config.toml
model = "audio captioner"
encoder_parallel_block = false
encoder_moe_every = 1
encoder_experts_per_token = 2
encoder_shared_expert = false
decoder_layers = 8
adamw_lr_other_params = 0.0023
weight_decay = 0.01
Rows from block 6 of the audio encoder of a small audio captioner, named by matrix and row number. Rows with one number within an expert belong to one neuron, the router's apart. Each number is 200 + 30 x the weight over its row's rms, rounded and kept within 0 to 999. All counts start at 0.
Before each expert's rows are labels from the 100 clips, of 14976, where the router gives the expert most weight on average: "strongest on" is what is common among them. Only what is clearly more common there than usual is listed. The data: synthesized solo parts of chorales (CocoChorales). In brackets: how many of the 100.
# router: router (encoder.blocks.6.mlp.router.weight, 4x256, trained with AdamW), inputs 0-51
# up: expert up (encoder.blocks.6.mlp.up, 4x128x256), inputs 0-51
# down: expert down (encoder.blocks.6.mlp.down, 4x256x128, transposed), outputs 0-51

# expert 2
strongest on: note A#4 (57); oboe (51); note B4 (28); note A4 (27)
router.2,198,185,186,210,194,189,218,128,241,233,196,186,210,226,193,243,193,175,288,227,187,180,211,202,216,256,187,230,136,175,210,219,206,221,155,216,173,217,227,263,199,205,294,199,168,171,196,185,172,196,170,209
up.0,212,179,127,228,105,219,208,182,214,224,202,157,213,171,228,246,177,191,201,184,180,176,198,179,203,205,216,198,219,240,249,225,221,216,220,171,176,252,196,202,203,173,200,214,177,258,197,205,222,202,164,178
down.0,158,218,246,209,205,193,184,188,237,219,197,222,147,247,186,195,194,218,274,250,181,198,149,215,246,186,174,184,195,275,163,212,192,221,200,203,221,187,208,183,215,259,206,160,213,220,202,163,228,177,229,164
up.1,225,200,281,209,182,186,232,191,194,220,197,213,145,197,99,156,153,202,226,223,194,198,253,168,186,219,180,205,199,185,211,234,135,223,189,164,195,202,191,247,203,206,197,208,192,201,151,134,234,207,182,232
down.1,244,136,207,222,210,230,190,202,257,238,207,192,218,147,237,203,179,191,175,222,272,164,184,202,225,222,214,264,231,265,191,200,238,153,244,180,224,193,195,207,171,227,194,228,197,187,206,164,154,227,163,177
up.2,238,206,165,208,242,246,234,204,171,172,241,188,225,215,237,219,171,178,161,209,172,178,239,186,181,156,178,211,244,231,173,185,190,186,205,163,201,230,196,189,199,229,192,252,228,183,216,204,222,167,180,258
down.2,228,214,236,219,240,230,214,208,164,159,195,172,201,210,273,205,211,246,178,184,197,223,193,223,179,196,212,190,189,195,189,135,190,194,197,174,237,202,209,206,200,191,210,117,210,225,170,182,242,213,187,183
up.3,190,186,224,135,209,192,187,187,216,205,190,187,203,215,212,173,266,231,204,194,202,204,207,229,221,172,248,215,170,224,193,217,171,195,106,166,160,210,214,238,214,177,219,173,203,235,206,178,185,172,198,185
down.3,180,203,190,202,138,226,230,203,252,174,232,211,201,157,155,211,203,286,216,188,271,218,173,225,194,199,189,143,193,207,221,211,240,150,185,186,199,211,212,215,207,248,216,278,210,207,218,237,192,201,154,193
up.4,199,195,189,239,214,124,164,285,244,233,192,176,168,159,226,229,214,184,151,199,182,175,197,178,239,231,192,197,195,208,183,226,182,208,156,146,231,181,181,237,195,208,223,194,198,191,205,222,198,154,212,230
down.4,199,171,241,223,227,210,186,202,182,261,207,175,252,182,185,218,202,216,215,192,184,211,218,202,182,186,183,193,135,214,198,188,226,155,196,218,195,192,251,183,192,241,171,206,197,203,240,203,233,218,165,221
up.5,191,266,195,214,228,188,233,163,201,223,180,160,235,149,202,151,221,166,221,229,169,219,145,239,223,260,216,193,137,158,152,190,147,230,213,216,168,183,187,167,238,213,209,245,179,215,150,175,212,175,227,164
down.5,179,157,184,223,198,237,169,183,206,220,202,208,201,197,165,212,230,245,248,187,237,145,197,171,245,191,228,204,154,222,199,227,175,174,214,223,186,188,190,191,208,172,169,179,204,188,221,168,240,185,212,240
up.6,191,199,159,192,178,232,208,265,160,245,237,202,171,191,194,190,169,216,271,245,249,175,189,215,166,188,192,128,172,262,146,178,164,211,192,221,199,205,137,168,209,213,175,213,166,227,212,176,245,175,192,319
down.6,187,235,202,194,151,215,211,209,206,197,218,214,234,176,155,197,171,214,193,190,262,150,205,213,198,190,197,176,118,219,210,247,205,210,252,231,178,194,189,219,215,155,206,239,174,161,217,287,217,196,194,154
up.7,200,147,253,228,209,153,208,237,252,247,189,235,176,232,233,230,184,139,198,173,163,171,179,181,189,242,212,186,189,219,198,230,180,193,213,199,166,205,210,173,185,207,232,146,207,181,167,211,207,250,171,219
down.7,155,223,209,219,160,171,200,241,203,189,186,207,199,219,250,190,207,146,153,205,143,196,191,181,240,198,221,244,182,198,206,156,224,134,183,235,169,191,185,186,216,197,186,173,176,164,191,183,135,226,238,230
up.8,231,209,216,180,169,193,214,194,132,234,206,206,181,170,180,208,212,188,179,205,189,229,138,193,149,182,220,181,193,191,228,209,186,191,188,232,195,255,198,241,195,209,209,191,219,185,184,217,185,226,205,130
down.8,201,186,229,213,137,207,184,204,180,241,221,196,212,221,212,211,195,176,186,169,268,185,293,202,203,220,206,199,160,179,161,177,232,218,215,212,239,227,161,237,217,210,187,168,190,208,201,204,241,180,220,204
up.9,209,162,156,217,239,226,153,202,217,191,212,217,163,201,172,231,203,192,198,225,227,185,228,198,212,214,170,162,183,219,221,214,185,224,228,232,227,205,199,237,248,222,160,106,169,184,186,205,183,207,143,177
down.9,217,220,157,191,183,211,210,204,211,233,218,228,105,231,176,220,197,166,171,199,253,196,245,188,169,203,219,179,191,219,204,167,234,198,155,218,190,178,186,198,225,163,194,227,194,256,204,205,157,216,166,224
up.10,279,160,198,237,175,184,184,190,280,229,215,204,217,213,196,183,184,220,200,187,214,206,218,193,178,218,164,210,235,218,189,192,242,218,210,229,215,229,203,207,175,221,213,189,192,157,100,167,184,150,250,195
down.10,208,215,166,220,207,235,241,177,205,156,174,166,205,201,216,193,192,204,198,207,141,154,188,213,249,175,182,205,199,224,193,236,174,194,187,217,214,184,184,180,222,243,225,206,183,214,208,149,219,215,201,216
up.11,205,201,249,161,192,190,203,168,206,232,205,186,213,215,200,191,161,160,197,204,223,213,181,238,245,249,198,233,156,224,231,205,172,208,181,272,168,180,227,188,229,209,201,206,197,203,182,208,143,227,158,240
down.11,212,184,158,186,230,193,201,215,162,212,220,174,227,176,152,183,176,165,225,237,204,147,216,182,224,216,212,180,208,197,185,186,216,221,236,213,205,236,230,223,187,231,182,233,188,230,214,236,153,204,234,216
up.12,195,189,192,153,210,239,195,196,163,211,206,210,202,271,143,188,170,183,184,139,154,225,173,183,127,159,202,171,211,200,203,178,158,223,211,169,252,174,207,203,195,218,158,185,191,222,159,224,198,174,194,259
down.12,168,218,142,211,247,229,195,191,166,216,234,215,222,220,195,203,206,134,232,177,207,193,182,199,128,205,205,189,206,200,190,230,207,178,172,189,201,221,229,203,218,151,185,207,187,247,206,211,225,179,161,234
up.13,171,146,164,206,138,225,198,195,244,181,198,246,202,170,206,235,210,162,206,176,243,163,133,227,194,213,228,201,174,239,204,188,189,225,235,177,229,181,160,136,218,199,237,187,180,194,162,206,164,171,229,167
down.13,188,257,195,197,163,236,192,186,209,219,203,191,228,232,236,216,192,203,187,208,167,216,171,184,144,205,219,212,221,219,169,236,218,215,194,191,199,180,184,180,224,204,210,222,222,221,200,235,230,197,201,208
up.14,220,235,247,208,222,182,177,167,222,179,158,139,173,161,225,233,150,189,181,223,196,206,250,165,253,243,211,170,222,157,200,166,214,208,203,206,182,193,237,224,248,186,218,242,184,168,253,196,219,207,162,136
down.14,222,206,201,188,200,318,241,217,211,198,204,224,191,233,162,210,197,177,180,244,202,216,212,232,137,182,188,156,138,229,200,196,190,230,190,153,179,198,196,231,224,261,205,196,225,231,231,257,251,172,269,173

# expert 3
strongest on: note F4 (79); trombone (48); note E4 (26)
router.3,223,237,157,256,220,222,191,195,90,187,227,169,152,155,205,179,174,227,218,190,235,213,211,227,150,181,205,214,213,218,219,227,226,255,226,218,176,232,184,171,238,190,211,181,208,200,200,215,193,196,176,171
up.0,220,228,209,166,205,217,194,196,226,266,216,175,253,200,247,229,134,223,227,161,170,188,214,220,200,235,202,207,211,212,202,214,193,176,206,209,148,226,206,206,205,212,184,238,217,181,183,216,212,190,215,203
down.0,190,219,157,210,218,218,202,203,181,252,194,187,253,159,214,184,209,207,247,184,192,189,138,192,195,198,212,173,163,236,152,178,163,200,166,195,182,189,188,217,188,185,223,212,191,218,193,206,220,205,190,166
up.1,177,209,171,204,216,196,162,299,216,124,230,174,200,205,165,218,160,191,220,211,174,202,165,173,211,202,223,247,179,229,199,146,223,218,176,247,167,155,194,237,214,188,215,153,210,255,187,189,149,229,233,243
down.1,226,208,191,192,216,195,278,192,219,195,253,172,186,182,159,192,193,112,228,184,184,207,183,224,203,212,173,185,201,227,197,263,184,195,189,165,210,207,188,185,201,164,219,169,188,134,211,198,217,214,247,203
up.2,176,206,197,151,264,197,180,238,211,250,253,217,227,144,195,155,163,244,200,248,147,221,226,237,212,213,245,230,186,203,174,241,126,196,240,234,210,182,139,188,260,182,186,210,201,205,187,234,215,149,132,210
down.2,207,199,177,203,158,185,219,171,236,270,222,170,231,205,154,227,191,228,237,154,227,232,166,175,191,195,190,179,203,248,199,210,181,180,199,256,181,211,196,191,228,173,195,158,199,253,201,238,240,213,225,205
up.3,159,156,199,202,137,207,239,161,199,201,225,184,166,230,199,233,191,149,184,150,252,177,235,196,246,141,233,183,196,225,258,142,204,275,197,141,159,227,212,211,198,198,207,231,215,229,159,213,164,193,221,218
down.3,192,205,109,193,203,164,195,221,150,212,245,190,177,169,158,187,184,215,248,214,194,213,219,221,283,196,205,255,207,205,196,226,232,213,145,207,180,222,222,200,174,151,199,152,203,231,197,248,205,185,124,224
up.4,229,184,160,193,171,192,205,179,183,174,204,209,266,234,199,195,191,169,240,216,209,214,196,238,166,205,217,225,189,173,185,208,223,240,219,233,172,181,159,164,156,230,185,159,201,238,162,212,197,230,126,177
down.4,202,186,243,189,160,231,209,197,240,205,163,218,229,175,168,205,199,244,254,163,250,168,205,222,243,194,192,199,249,246,191,208,196,221,200,206,170,177,156,206,190,181,183,155,172,136,217,216,162,224,195,172
up.5,228,163,197,203,186,191,205,226,146,240,199,194,200,252,227,241,214,172,153,163,150,183,218,217,244,194,210,206,213,154,254,183,207,221,176,166,181,217,213,224,207,190,225,227,197,166,199,155,206,203,207,216
down.5,155,181,227,215,255,209,214,227,191,177,204,207,205,182,159,182,193,196,221,202,198,232,232,203,191,186,223,214,198,217,160,209,176,195,222,207,217,229,178,203,218,229,227,203,196,216,210,154,212,160,275,183
up.6,241,205,240,215,193,183,208,258,202,232,185,184,171,179,215,191,185,232,138,213,166,193,193,175,244,202,188,219,189,168,179,128,203,121,207,193,308,189,242,177,200,203,256,215,206,187,210,206,187,181,172,250
down.6,215,226,169,196,181,209,193,202,179,181,186,156,263,194,239,195,231,179,219,227,209,275,268,166,144,203,200,238,272,224,218,206,197,192,222,210,211,219,196,194,207,163,180,181,178,180,193,242,233,221,233,225
up.7,194,149,149,215,205,252,190,207,195,210,228,241,140,177,182,220,202,219,151,229,143,176,185,177,223,227,207,165,192,212,189,179,166,224,173,212,216,203,181,223,227,260,203,224,230,196,191,172,217,215,173,183
down.7,194,190,143,201,199,204,123,186,221,209,162,213,204,195,244,202,188,207,155,198,162,228,209,165,141,215,193,180,201,184,199,164,171,183,223,227,213,194,185,191,193,225,179,232,202,164,202,130,205,208,177,175
up.8,211,181,142,253,233,199,174,211,176,145,196,202,136,194,212,221,149,183,259,214,208,160,127,201,171,245,239,202,169,169,237,215,222,227,247,191,206,225,210,216,149,203,198,170,192,263,166,190,175,187,141,144
down.8,198,205,199,207,165,224,159,209,205,230,223,192,236,204,285,218,220,175,161,225,288,173,172,174,256,207,190,112,206,236,207,178,230,268,183,225,236,217,217,185,204,248,219,195,213,247,197,222,164,163,235,173
up.9,158,155,202,213,167,228,201,224,210,220,218,225,188,216,180,214,210,186,169,239,183,165,244,173,232,161,179,177,196,226,176,234,281,207,215,212,213,239,254,268,199,228,178,179,208,231,195,228,204,140,230,196
down.9,224,227,214,226,160,187,176,204,218,193,175,203,243,236,161,206,166,147,172,187,225,171,202,180,247,214,209,147,174,199,161,131,196,210,150,173,172,213,211,207,218,170,220,220,175,186,203,280,260,228,230,163
up.10,216,200,183,194,156,167,204,147,191,158,166,234,248,176,141,209,159,255,145,178,138,222,255,191,227,184,163,181,248,208,191,142,160,204,207,196,159,151,188,188,209,228,154,120,257,212,168,197,187,203,254,262
down.10,258,198,250,212,203,221,150,223,174,207,247,171,282,257,221,189,216,175,187,148,197,194,185,256,203,206,199,234,223,163,216,182,180,250,173,220,234,215,200,187,205,183,208,223,199,237,215,120,205,181,264,191
up.11,239,188,156,235,191,255,186,178,209,210,182,197,192,221,205,170,229,216,208,229,162,197,222,237,179,222,191,204,174,193,247,215,168,208,225,228,213,220,176,195,218,245,269,149,207,225,238,182,175,210,196,246
down.11,182,206,137,183,186,134,203,225,218,234,198,215,178,197,190,198,198,207,237,194,238,164,231,171,228,194,206,242,132,208,209,144,199,166,196,182,191,195,184,189,222,136,186,154,169,152,224,267,192,217,226,176
up.12,227,208,110,179,261,171,180,194,213,188,221,200,165,168,204,260,203,178,174,209,166,199,262,216,244,270,204,208,225,173,182,158,193,265,251,157,160,170,267,172,184,166,184,202,204,190,218,209,190,189,157,209
down.12,204,199,204,192,220,200,174,212,183,177,212,222,254,187,107,195,203,228,151,246,229,208,208,159,217,216,205,209,191,153,212,172,211,261,235,230,214,179,168,192,200,171,195,232,211,175,200,193,177,184,283,198
up.13,240,139,250,155,216,210,194,246,202,247,150,208,176,201,181,181,242,190,140,165,178,236,161,217,227,198,171,158,218,210,262,192,218,215,272,188,138,219,205,172,192,210,198,171,227,214,211,206,212,249,199,238
down.13,204,220,225,203,246,242,203,217,256,177,187,188,245,195,220,199,209,151,207,227,195,203,239,227,193,219,212,233,144,162,235,273,198,140,186,214,230,196,172,213,181,182,196,218,202,177,181,181,209,170,170,209
up.14,169,192,203,174,222,159,185,216,282,172,179,185,224,184,163,188,250,163,211,186,231,165,185,155,163,238,186,211,221,176,215,205,230,183,183,184,257,284,242,206,176,218,180,234,183,211,239,169,193,177,232,201
down.14,198,239,253,195,166,172,161,215,165,199,193,191,169,220,169,194,233,189,153,178,171,190,174,238,134,202,227,173,194,138,208,274,168,138,221,201,186,206,202,188,202,148,199,177,215,153,175,266,225,248,140,129

# expert 1
strongest on: violin (87); note C#5 (64); note D5 (51)
router.1,176,164,222,164,199,231,202,244,222,201,191,210,251,194,221,244,202,194,150,178,176,152,147,207,193,154,208,182,235,184,134,167,206,179,201,169,220,222,205,208,142,175,171,160,209,224,181,205,204,181,183,221
up.0,182,207,233,211,153,190,198,196,190,186,174,196,185,195,236,204,234,202,209,179,213,188,216,145,193,244,222,235,224,205,224,227,164,182,219,212,158,169,209,260,193,193,198,142,217,221,229,191,199,226,234,144
down.0,175,236,221,200,183,233,220,189,235,204,207,189,152,239,150,212,206,175,257,186,240,155,210,234,220,192,187,194,160,159,178,148,195,195,214,195,218,195,198,234,192,269,193,249,185,218,245,223,179,182,158,222
up.1,182,200,183,153,228,198,162,160,191,134,189,224,186,235,190,212,220,228,188,178,175,156,192,192,240,238,259,223,196,210,158,232,207,173,183,198,234,156,262,196,201,209,218,234,165,197,225,231,159,214,174,188
down.1,207,212,243,181,219,200,233,226,191,140,198,160,235,166,234,227,189,190,272,175,151,230,233,195,209,217,205,174,203,202,181,243,200,207,175,187,133,172,183,205,207,194,192,182,190,171,186,211,211,177,217,198
up.2,192,153,187,168,213,176,221,172,160,208,177,205,173,228,168,190,198,166,219,200,182,260,214,269,182,215,194,203,262,200,223,228,184,177,201,189,167,202,160,156,106,174,181,218,199,267,243,188,148,222,232,217
down.2,196,179,247,198,185,188,201,206,201,202,219,172,192,179,179,197,195,180,133,206,216,223,210,241,227,183,200,196,174,226,216,181,195,238,185,184,216,200,181,190,198,224,206,155,212,235,253,189,247,206,187,214
up.3,210,186,217,142,213,164,172,171,168,158,177,201,183,112,231,194,228,215,180,243,174,198,141,186,225,213,157,171,153,180,202,221,237,207,166,219,175,189,264,249,204,125,221,179,171,200,167,198,207,197,215,194
down.3,213,148,221,175,273,176,185,187,183,213,198,226,240,204,210,197,208,248,221,227,173,203,243,208,245,188,164,179,181,162,212,195,235,240,159,218,196,201,183,185,196,177,193,212,205,239,191,184,241,163,220,169
up.4,206,248,218,154,228,165,248,194,197,209,174,187,220,210,184,253,178,256,194,221,162,240,202,245,216,219,204,203,206,229,159,207,162,178,187,202,157,167,188,173,191,164,151,228,201,179,220,257,209,202,248,225
down.4,189,253,185,189,227,180,230,200,221,207,191,221,191,190,196,182,189,279,186,199,175,233,235,212,285,194,199,293,222,230,206,231,214,194,163,229,184,210,192,193,203,176,214,224,207,250,206,157,167,241,204,229
up.5,229,240,160,220,186,243,175,234,206,168,180,211,216,140,188,191,187,233,219,191,217,180,266,223,225,229,208,193,243,183,180,251,196,208,155,215,209,230,225,169,229,219,229,164,195,185,208,168,281,147,194,152
down.5,206,218,142,201,184,249,234,176,204,165,165,190,177,191,167,204,223,186,237,247,185,230,224,249,207,199,185,220,171,251,203,160,189,213,240,202,199,209,171,218,218,231,213,209,206,236,186,237,172,197,216,152
up.6,214,199,188,235,178,203,223,215,188,178,157,196,179,219,193,232,181,151,225,200,240,191,255,193,244,194,210,192,176,135,209,196,197,200,151,220,222,199,233,184,264,287,145,166,188,199,229,186,174,200,185,208
down.6,191,179,140,200,295,194,183,179,139,153,218,205,151,207,214,194,198,275,312,189,189,203,132,206,193,201,175,187,240,138,189,208,209,189,226,213,190,204,216,186,203,212,211,219,222,216,214,224,202,212,114,181
up.7,150,190,222,233,177,205,199,204,212,180,210,231,189,222,242,174,177,200,258,171,247,199,188,210,205,263,204,218,213,129,184,225,184,213,140,195,223,194,209,234,183,198,188,156,232,182,139,205,236,255,213,185
down.7,202,182,266,210,198,152,197,174,196,205,205,223,156,188,180,226,184,222,238,181,173,220,161,261,238,195,197,148,151,202,172,171,188,190,241,218,208,210,166,214,195,195,205,253,212,193,215,230,275,195,205,207
up.8,198,204,170,189,171,133,187,222,245,170,185,192,202,218,142,175,189,213,148,214,208,197,192,187,190,178,236,185,196,170,206,185,253,234,235,223,245,233,215,225,153,160,177,177,175,204,212,178,216,247,151,203
down.8,219,204,150,211,215,235,176,216,127,167,183,163,259,189,229,199,267,193,178,206,211,150,169,266,229,183,196,225,242,149,185,259,150,183,192,200,193,158,198,199,161,215,217,181,225,170,219,243,217,188,229,256
up.9,151,233,196,221,237,183,251,189,144,254,209,200,211,250,194,132,180,164,213,207,183,186,169,176,214,219,160,207,191,180,224,210,144,231,226,212,175,169,193,177,199,231,194,219,184,181,222,199,167,204,255,262
down.9,192,228,170,205,234,219,238,211,165,226,192,184,264,166,221,199,199,195,208,178,219,196,257,172,251,214,200,215,189,203,198,172,195,195,260,207,166,194,211,202,196,176,191,191,185,202,192,213,223,219,196,159
up.10,188,200,196,237,192,207,241,197,193,197,173,239,193,182,253,185,197,202,229,237,150,236,212,205,198,193,187,246,203,203,164,222,229,192,201,240,248,161,207,203,208,196,169,215,170,207,150,258,276,198,169,211
down.10,202,170,179,203,240,208,252,202,198,176,188,193,181,196,186,237,181,186,206,194,195,207,213,208,195,196,195,243,186,166,171,180,209,201,211,252,205,163,170,185,198,217,218,147,227,150,212,181,199,223,292,183
up.11,223,239,224,230,229,182,205,217,188,242,169,166,226,195,198,198,235,225,144,178,181,222,234,159,197,216,180,201,244,219,200,202,183,185,191,204,156,179,210,147,220,204,207,167,176,205,257,206,132,214,176,183
down.11,168,180,180,210,118,181,233,202,224,231,214,218,222,181,312,197,214,256,178,246,182,220,135,181,278,186,227,217,210,194,192,230,191,190,203,189,251,172,206,213,196,214,209,179,199,192,218,193,215,197,173,192
up.12,215,206,219,254,205,157,206,214,189,182,191,190,138,216,200,215,187,212,216,184,204,236,238,232,122,158,186,180,185,194,249,197,188,164,162,200,164,179,180,225,216,203,237,211,188,167,195,255,198,204,194,161
down.12,219,229,190,193,141,218,227,203,192,164,198,186,121,224,116,202,192,205,193,202,198,172,218,212,250,194,201,166,199,180,189,182,179,208,202,179,196,201,194,194,190,159,201,260,213,194,219,156,189,171,322,197
up.13,204,270,236,236,214,199,219,180,207,201,258,200,153,220,231,193,187,220,207,217,189,188,250,216,231,231,168,211,225,170,234,173,161,222,157,180,254,174,207,183,232,219,188,230,211,173,217,207,241,190,196,152
down.13,163,173,156,203,325,156,229,194,236,239,215,211,145,200,186,190,188,185,174,181,180,217,187,186,205,201,204,152,211,246,241,166,208,178,178,202,155,199,195,179,231,161,213,199,186,211,175,214,196,223,215,207
up.14,217,201,170,139,155,217,182,220,224,179,188,202,174,213,155,197,182,187,239,180,190,238,169,249,206,189,246,201,200,192,173,262,201,209,237,216,176,152,199,194,144,129,169,173,168,256,220,215,120,231,199,225
down.14,228,232,206,209,125,228,147,193,205,181,202,171,195,216,181,197,222,205,206,154,158,256,186,242,202,187,220,184,164,227,200,195,171,219,216,161,198,217,176,174,187,121,202,214,170,243,187,179,175,198,203,214

# expert 0
strongest on: tuba (80); note A3 (28); note F3 (27); note F#3 (26)
router.0,219,179,250,153,209,168,198,262,226,176,180,253,154,207,165,161,228,237,165,184,235,266,247,93,202,229,205,208,199,207,223,227,181,179,217,259,225,154,225,197,189,214,165,242,212,166,215,180,248,224,234,159
up.0,223,240,225,225,176,147,200,208,231,221,216,174,253,219,231,130,225,238,209,197,207,204,216,137,220,229,179,200,179,193,180,236,148,179,203,206,195,184,207,208,190,232,217,225,179,204,195,163,208,206,122,219
down.0,217,199,224,218,222,195,278,205,213,224,199,197,160,198,194,220,207,190,215,195,223,211,170,186,222,212,214,249,192,213,195,266,208,222,172,189,196,211,189,214,150,126,203,223,181,192,191,202,200,216,284,200
up.1,169,239,197,194,154,168,199,185,223,175,205,140,177,171,202,215,251,164,212,202,203,181,218,239,162,201,222,187,246,159,192,262,229,187,242,206,174,179,147,162,221,218,151,148,174,254,201,197,173,171,169,176
down.1,223,207,237,201,251,241,168,198,171,175,172,188,195,232,241,181,192,153,219,224,276,155,172,233,175,200,201,111,194,175,211,208,211,191,212,231,183,222,197,219,209,226,209,226,219,206,198,182,159,198,251,199
up.2,203,187,194,203,155,179,175,227,141,208,186,189,166,225,225,161,241,216,219,212,270,190,262,231,216,183,228,202,185,167,174,157,184,264,211,216,182,246,209,186,163,169,213,137,193,211,197,175,157,233,204,165
down.2,219,178,201,201,207,178,192,212,219,163,225,216,195,204,210,188,192,254,203,206,181,287,156,209,185,209,194,226,157,222,159,152,196,215,185,220,237,202,235,199,198,208,217,257,235,220,186,219,143,214,121,194
up.3,181,195,225,173,140,169,164,193,163,176,223,199,206,272,168,198,197,186,156,166,184,215,174,181,239,127,219,186,171,182,210,222,203,173,221,209,195,164,219,178,159,201,197,169,174,159,164,233,246,212,167,173
down.3,180,215,206,212,186,171,260,200,172,206,177,218,185,246,232,202,204,248,241,144,218,166,210,116,248,184,192,309,194,212,182,129,207,168,175,218,226,218,162,204,203,184,177,225,199,173,199,166,154,205,205,221
up.4,230,184,195,213,184,167,217,123,208,212,184,214,210,201,192,203,162,213,180,233,208,221,171,229,221,159,168,158,184,158,226,190,172,223,234,152,201,216,192,263,172,165,180,169,228,194,226,212,230,199,211,199
down.4,228,228,184,195,222,173,206,184,229,198,170,264,204,215,197,206,219,140,159,216,152,224,206,202,138,214,196,245,156,171,192,229,221,221,202,217,223,182,193,183,215,136,211,242,201,222,169,214,178,226,197,199
up.5,220,182,203,182,174,224,226,178,194,187,206,241,159,216,215,217,178,169,202,193,162,205,220,212,191,218,159,170,229,237,197,236,198,237,191,241,217,232,215,196,180,168,197,203,181,229,201,210,190,248,172,214
down.5,242,208,178,221,217,120,166,205,152,167,213,182,209,238,222,191,201,204,195,254,211,165,191,149,182,221,178,181,243,236,230,156,197,203,260,181,187,183,254,229,195,185,199,156,192,181,214,235,137,201,191,215
up.6,233,151,183,192,241,168,213,170,245,255,153,182,252,213,234,171,199,170,188,201,172,216,146,233,177,156,192,189,209,206,168,160,213,175,243,213,233,205,195,240,242,209,205,227,206,175,226,230,240,174,182,205
down.6,225,243,170,196,202,186,156,201,183,154,162,156,263,221,177,178,197,186,176,217,237,201,213,196,212,213,209,193,178,157,185,164,197,195,227,211,181,226,224,185,205,208,192,181,248,147,186,172,160,200,168,200
up.7,201,113,170,179,180,152,201,238,235,205,222,214,249,217,220,184,207,197,189,191,225,220,223,185,232,209,199,166,178,231,177,255,198,208,203,190,236,223,146,202,183,212,192,215,206,220,136,181,221,242,204,189
down.7,221,181,225,240,234,189,226,219,155,198,194,186,196,203,185,199,188,193,197,222,224,209,218,229,185,199,188,250,186,237,201,185,162,205,171,208,174,183,225,182,217,217,178,154,199,220,205,209,184,191,204,212
up.8,129,182,135,197,215,239,224,193,179,199,159,195,178,221,214,171,192,254,198,214,191,179,227,234,240,174,195,160,170,163,205,212,222,269,160,209,151,181,211,210,168,222,188,182,189,204,196,203,206,203,160,228
down.8,221,175,200,225,223,193,225,200,208,224,154,164,173,209,178,217,180,178,194,135,259,209,194,135,211,187,187,245,223,180,190,183,226,196,238,243,199,238,172,218,196,200,191,185,197,198,193,199,163,180,252,225
up.9,215,182,224,234,208,249,212,193,178,177,214,215,170,173,191,130,211,211,220,206,154,179,113,238,232,225,164,195,297,195,210,180,148,221,161,227,253,189,213,228,192,220,193,242,218,214,214,200,194,217,169,217
down.9,211,178,164,220,181,168,96,189,131,185,261,166,172,217,174,187,193,187,171,175,168,208,200,201,230,203,200,185,155,203,214,180,169,210,193,218,201,184,214,199,199,137,192,183,208,233,194,187,202,212,162,262
up.10,141,233,233,270,193,182,222,158,181,186,179,226,168,233,126,239,198,219,222,153,199,204,251,213,165,209,228,206,227,165,199,236,162,227,198,197,168,189,193,193,216,192,158,211,204,186,162,187,277,216,216,205
down.10,215,206,219,195,239,254,207,205,192,213,214,190,219,181,196,194,201,176,169,250,200,223,163,169,173,219,211,199,171,285,205,165,231,187,137,212,231,223,236,180,226,181,188,189,197,186,231,186,199,222,219,163
up.11,169,195,158,229,175,209,195,214,173,232,171,232,197,184,198,186,200,242,212,219,237,185,209,202,187,251,229,195,165,176,157,168,223,186,176,177,216,194,177,237,235,181,207,201,180,267,146,205,207,157,210,232
down.11,205,221,162,204,236,204,168,220,215,176,191,231,221,195,178,182,214,227,152,173,173,159,264,209,224,201,212,190,181,251,195,203,192,188,225,194,203,178,167,198,213,191,221,173,178,185,196,239,191,211,183,226
up.12,202,193,186,213,200,211,206,175,178,200,277,183,183,231,183,184,195,205,212,210,172,209,207,188,220,234,181,183,202,206,196,195,142,173,182,224,151,266,213,236,203,252,196,169,227,215,189,225,133,254,169,171
down.12,220,222,179,198,185,157,218,175,162,236,198,120,167,226,205,204,210,158,246,129,280,183,235,204,190,193,202,208,206,254,225,226,175,204,195,184,208,170,153,227,224,195,198,178,180,204,192,184,189,174,206,207
up.13,209,234,211,232,179,185,248,230,184,191,196,177,225,218,160,178,179,203,183,251,225,209,242,200,276,137,209,224,260,212,185,183,163,223,206,207,162,205,210,188,212,139,178,190,149,145,243,188,136,161,208,269
down.13,197,210,234,219,195,195,191,208,162,182,170,199,248,215,193,203,184,224,183,170,179,214,194,153,202,205,204,210,240,216,182,220,214,220,220,201,209,202,216,194,217,208,186,223,201,160,195,232,181,201,274,218
up.14,185,169,204,190,113,183,230,265,150,187,163,177,176,204,212,204,157,194,190,222,190,176,172,199,161,147,171,159,202,156,214,218,216,240,235,185,143,218,191,219,195,218,198,190,162,128,231,182,213,157,227,181
down.14,161,185,228,209,177,185,223,183,202,168,190,185,217,243,168,201,209,159,170,197,153,258,212,199,190,187,207,183,219,259,182,216,215,212,241,205,160,180,191,209,220,128,175,236,188,162,190,198,185,229,227,158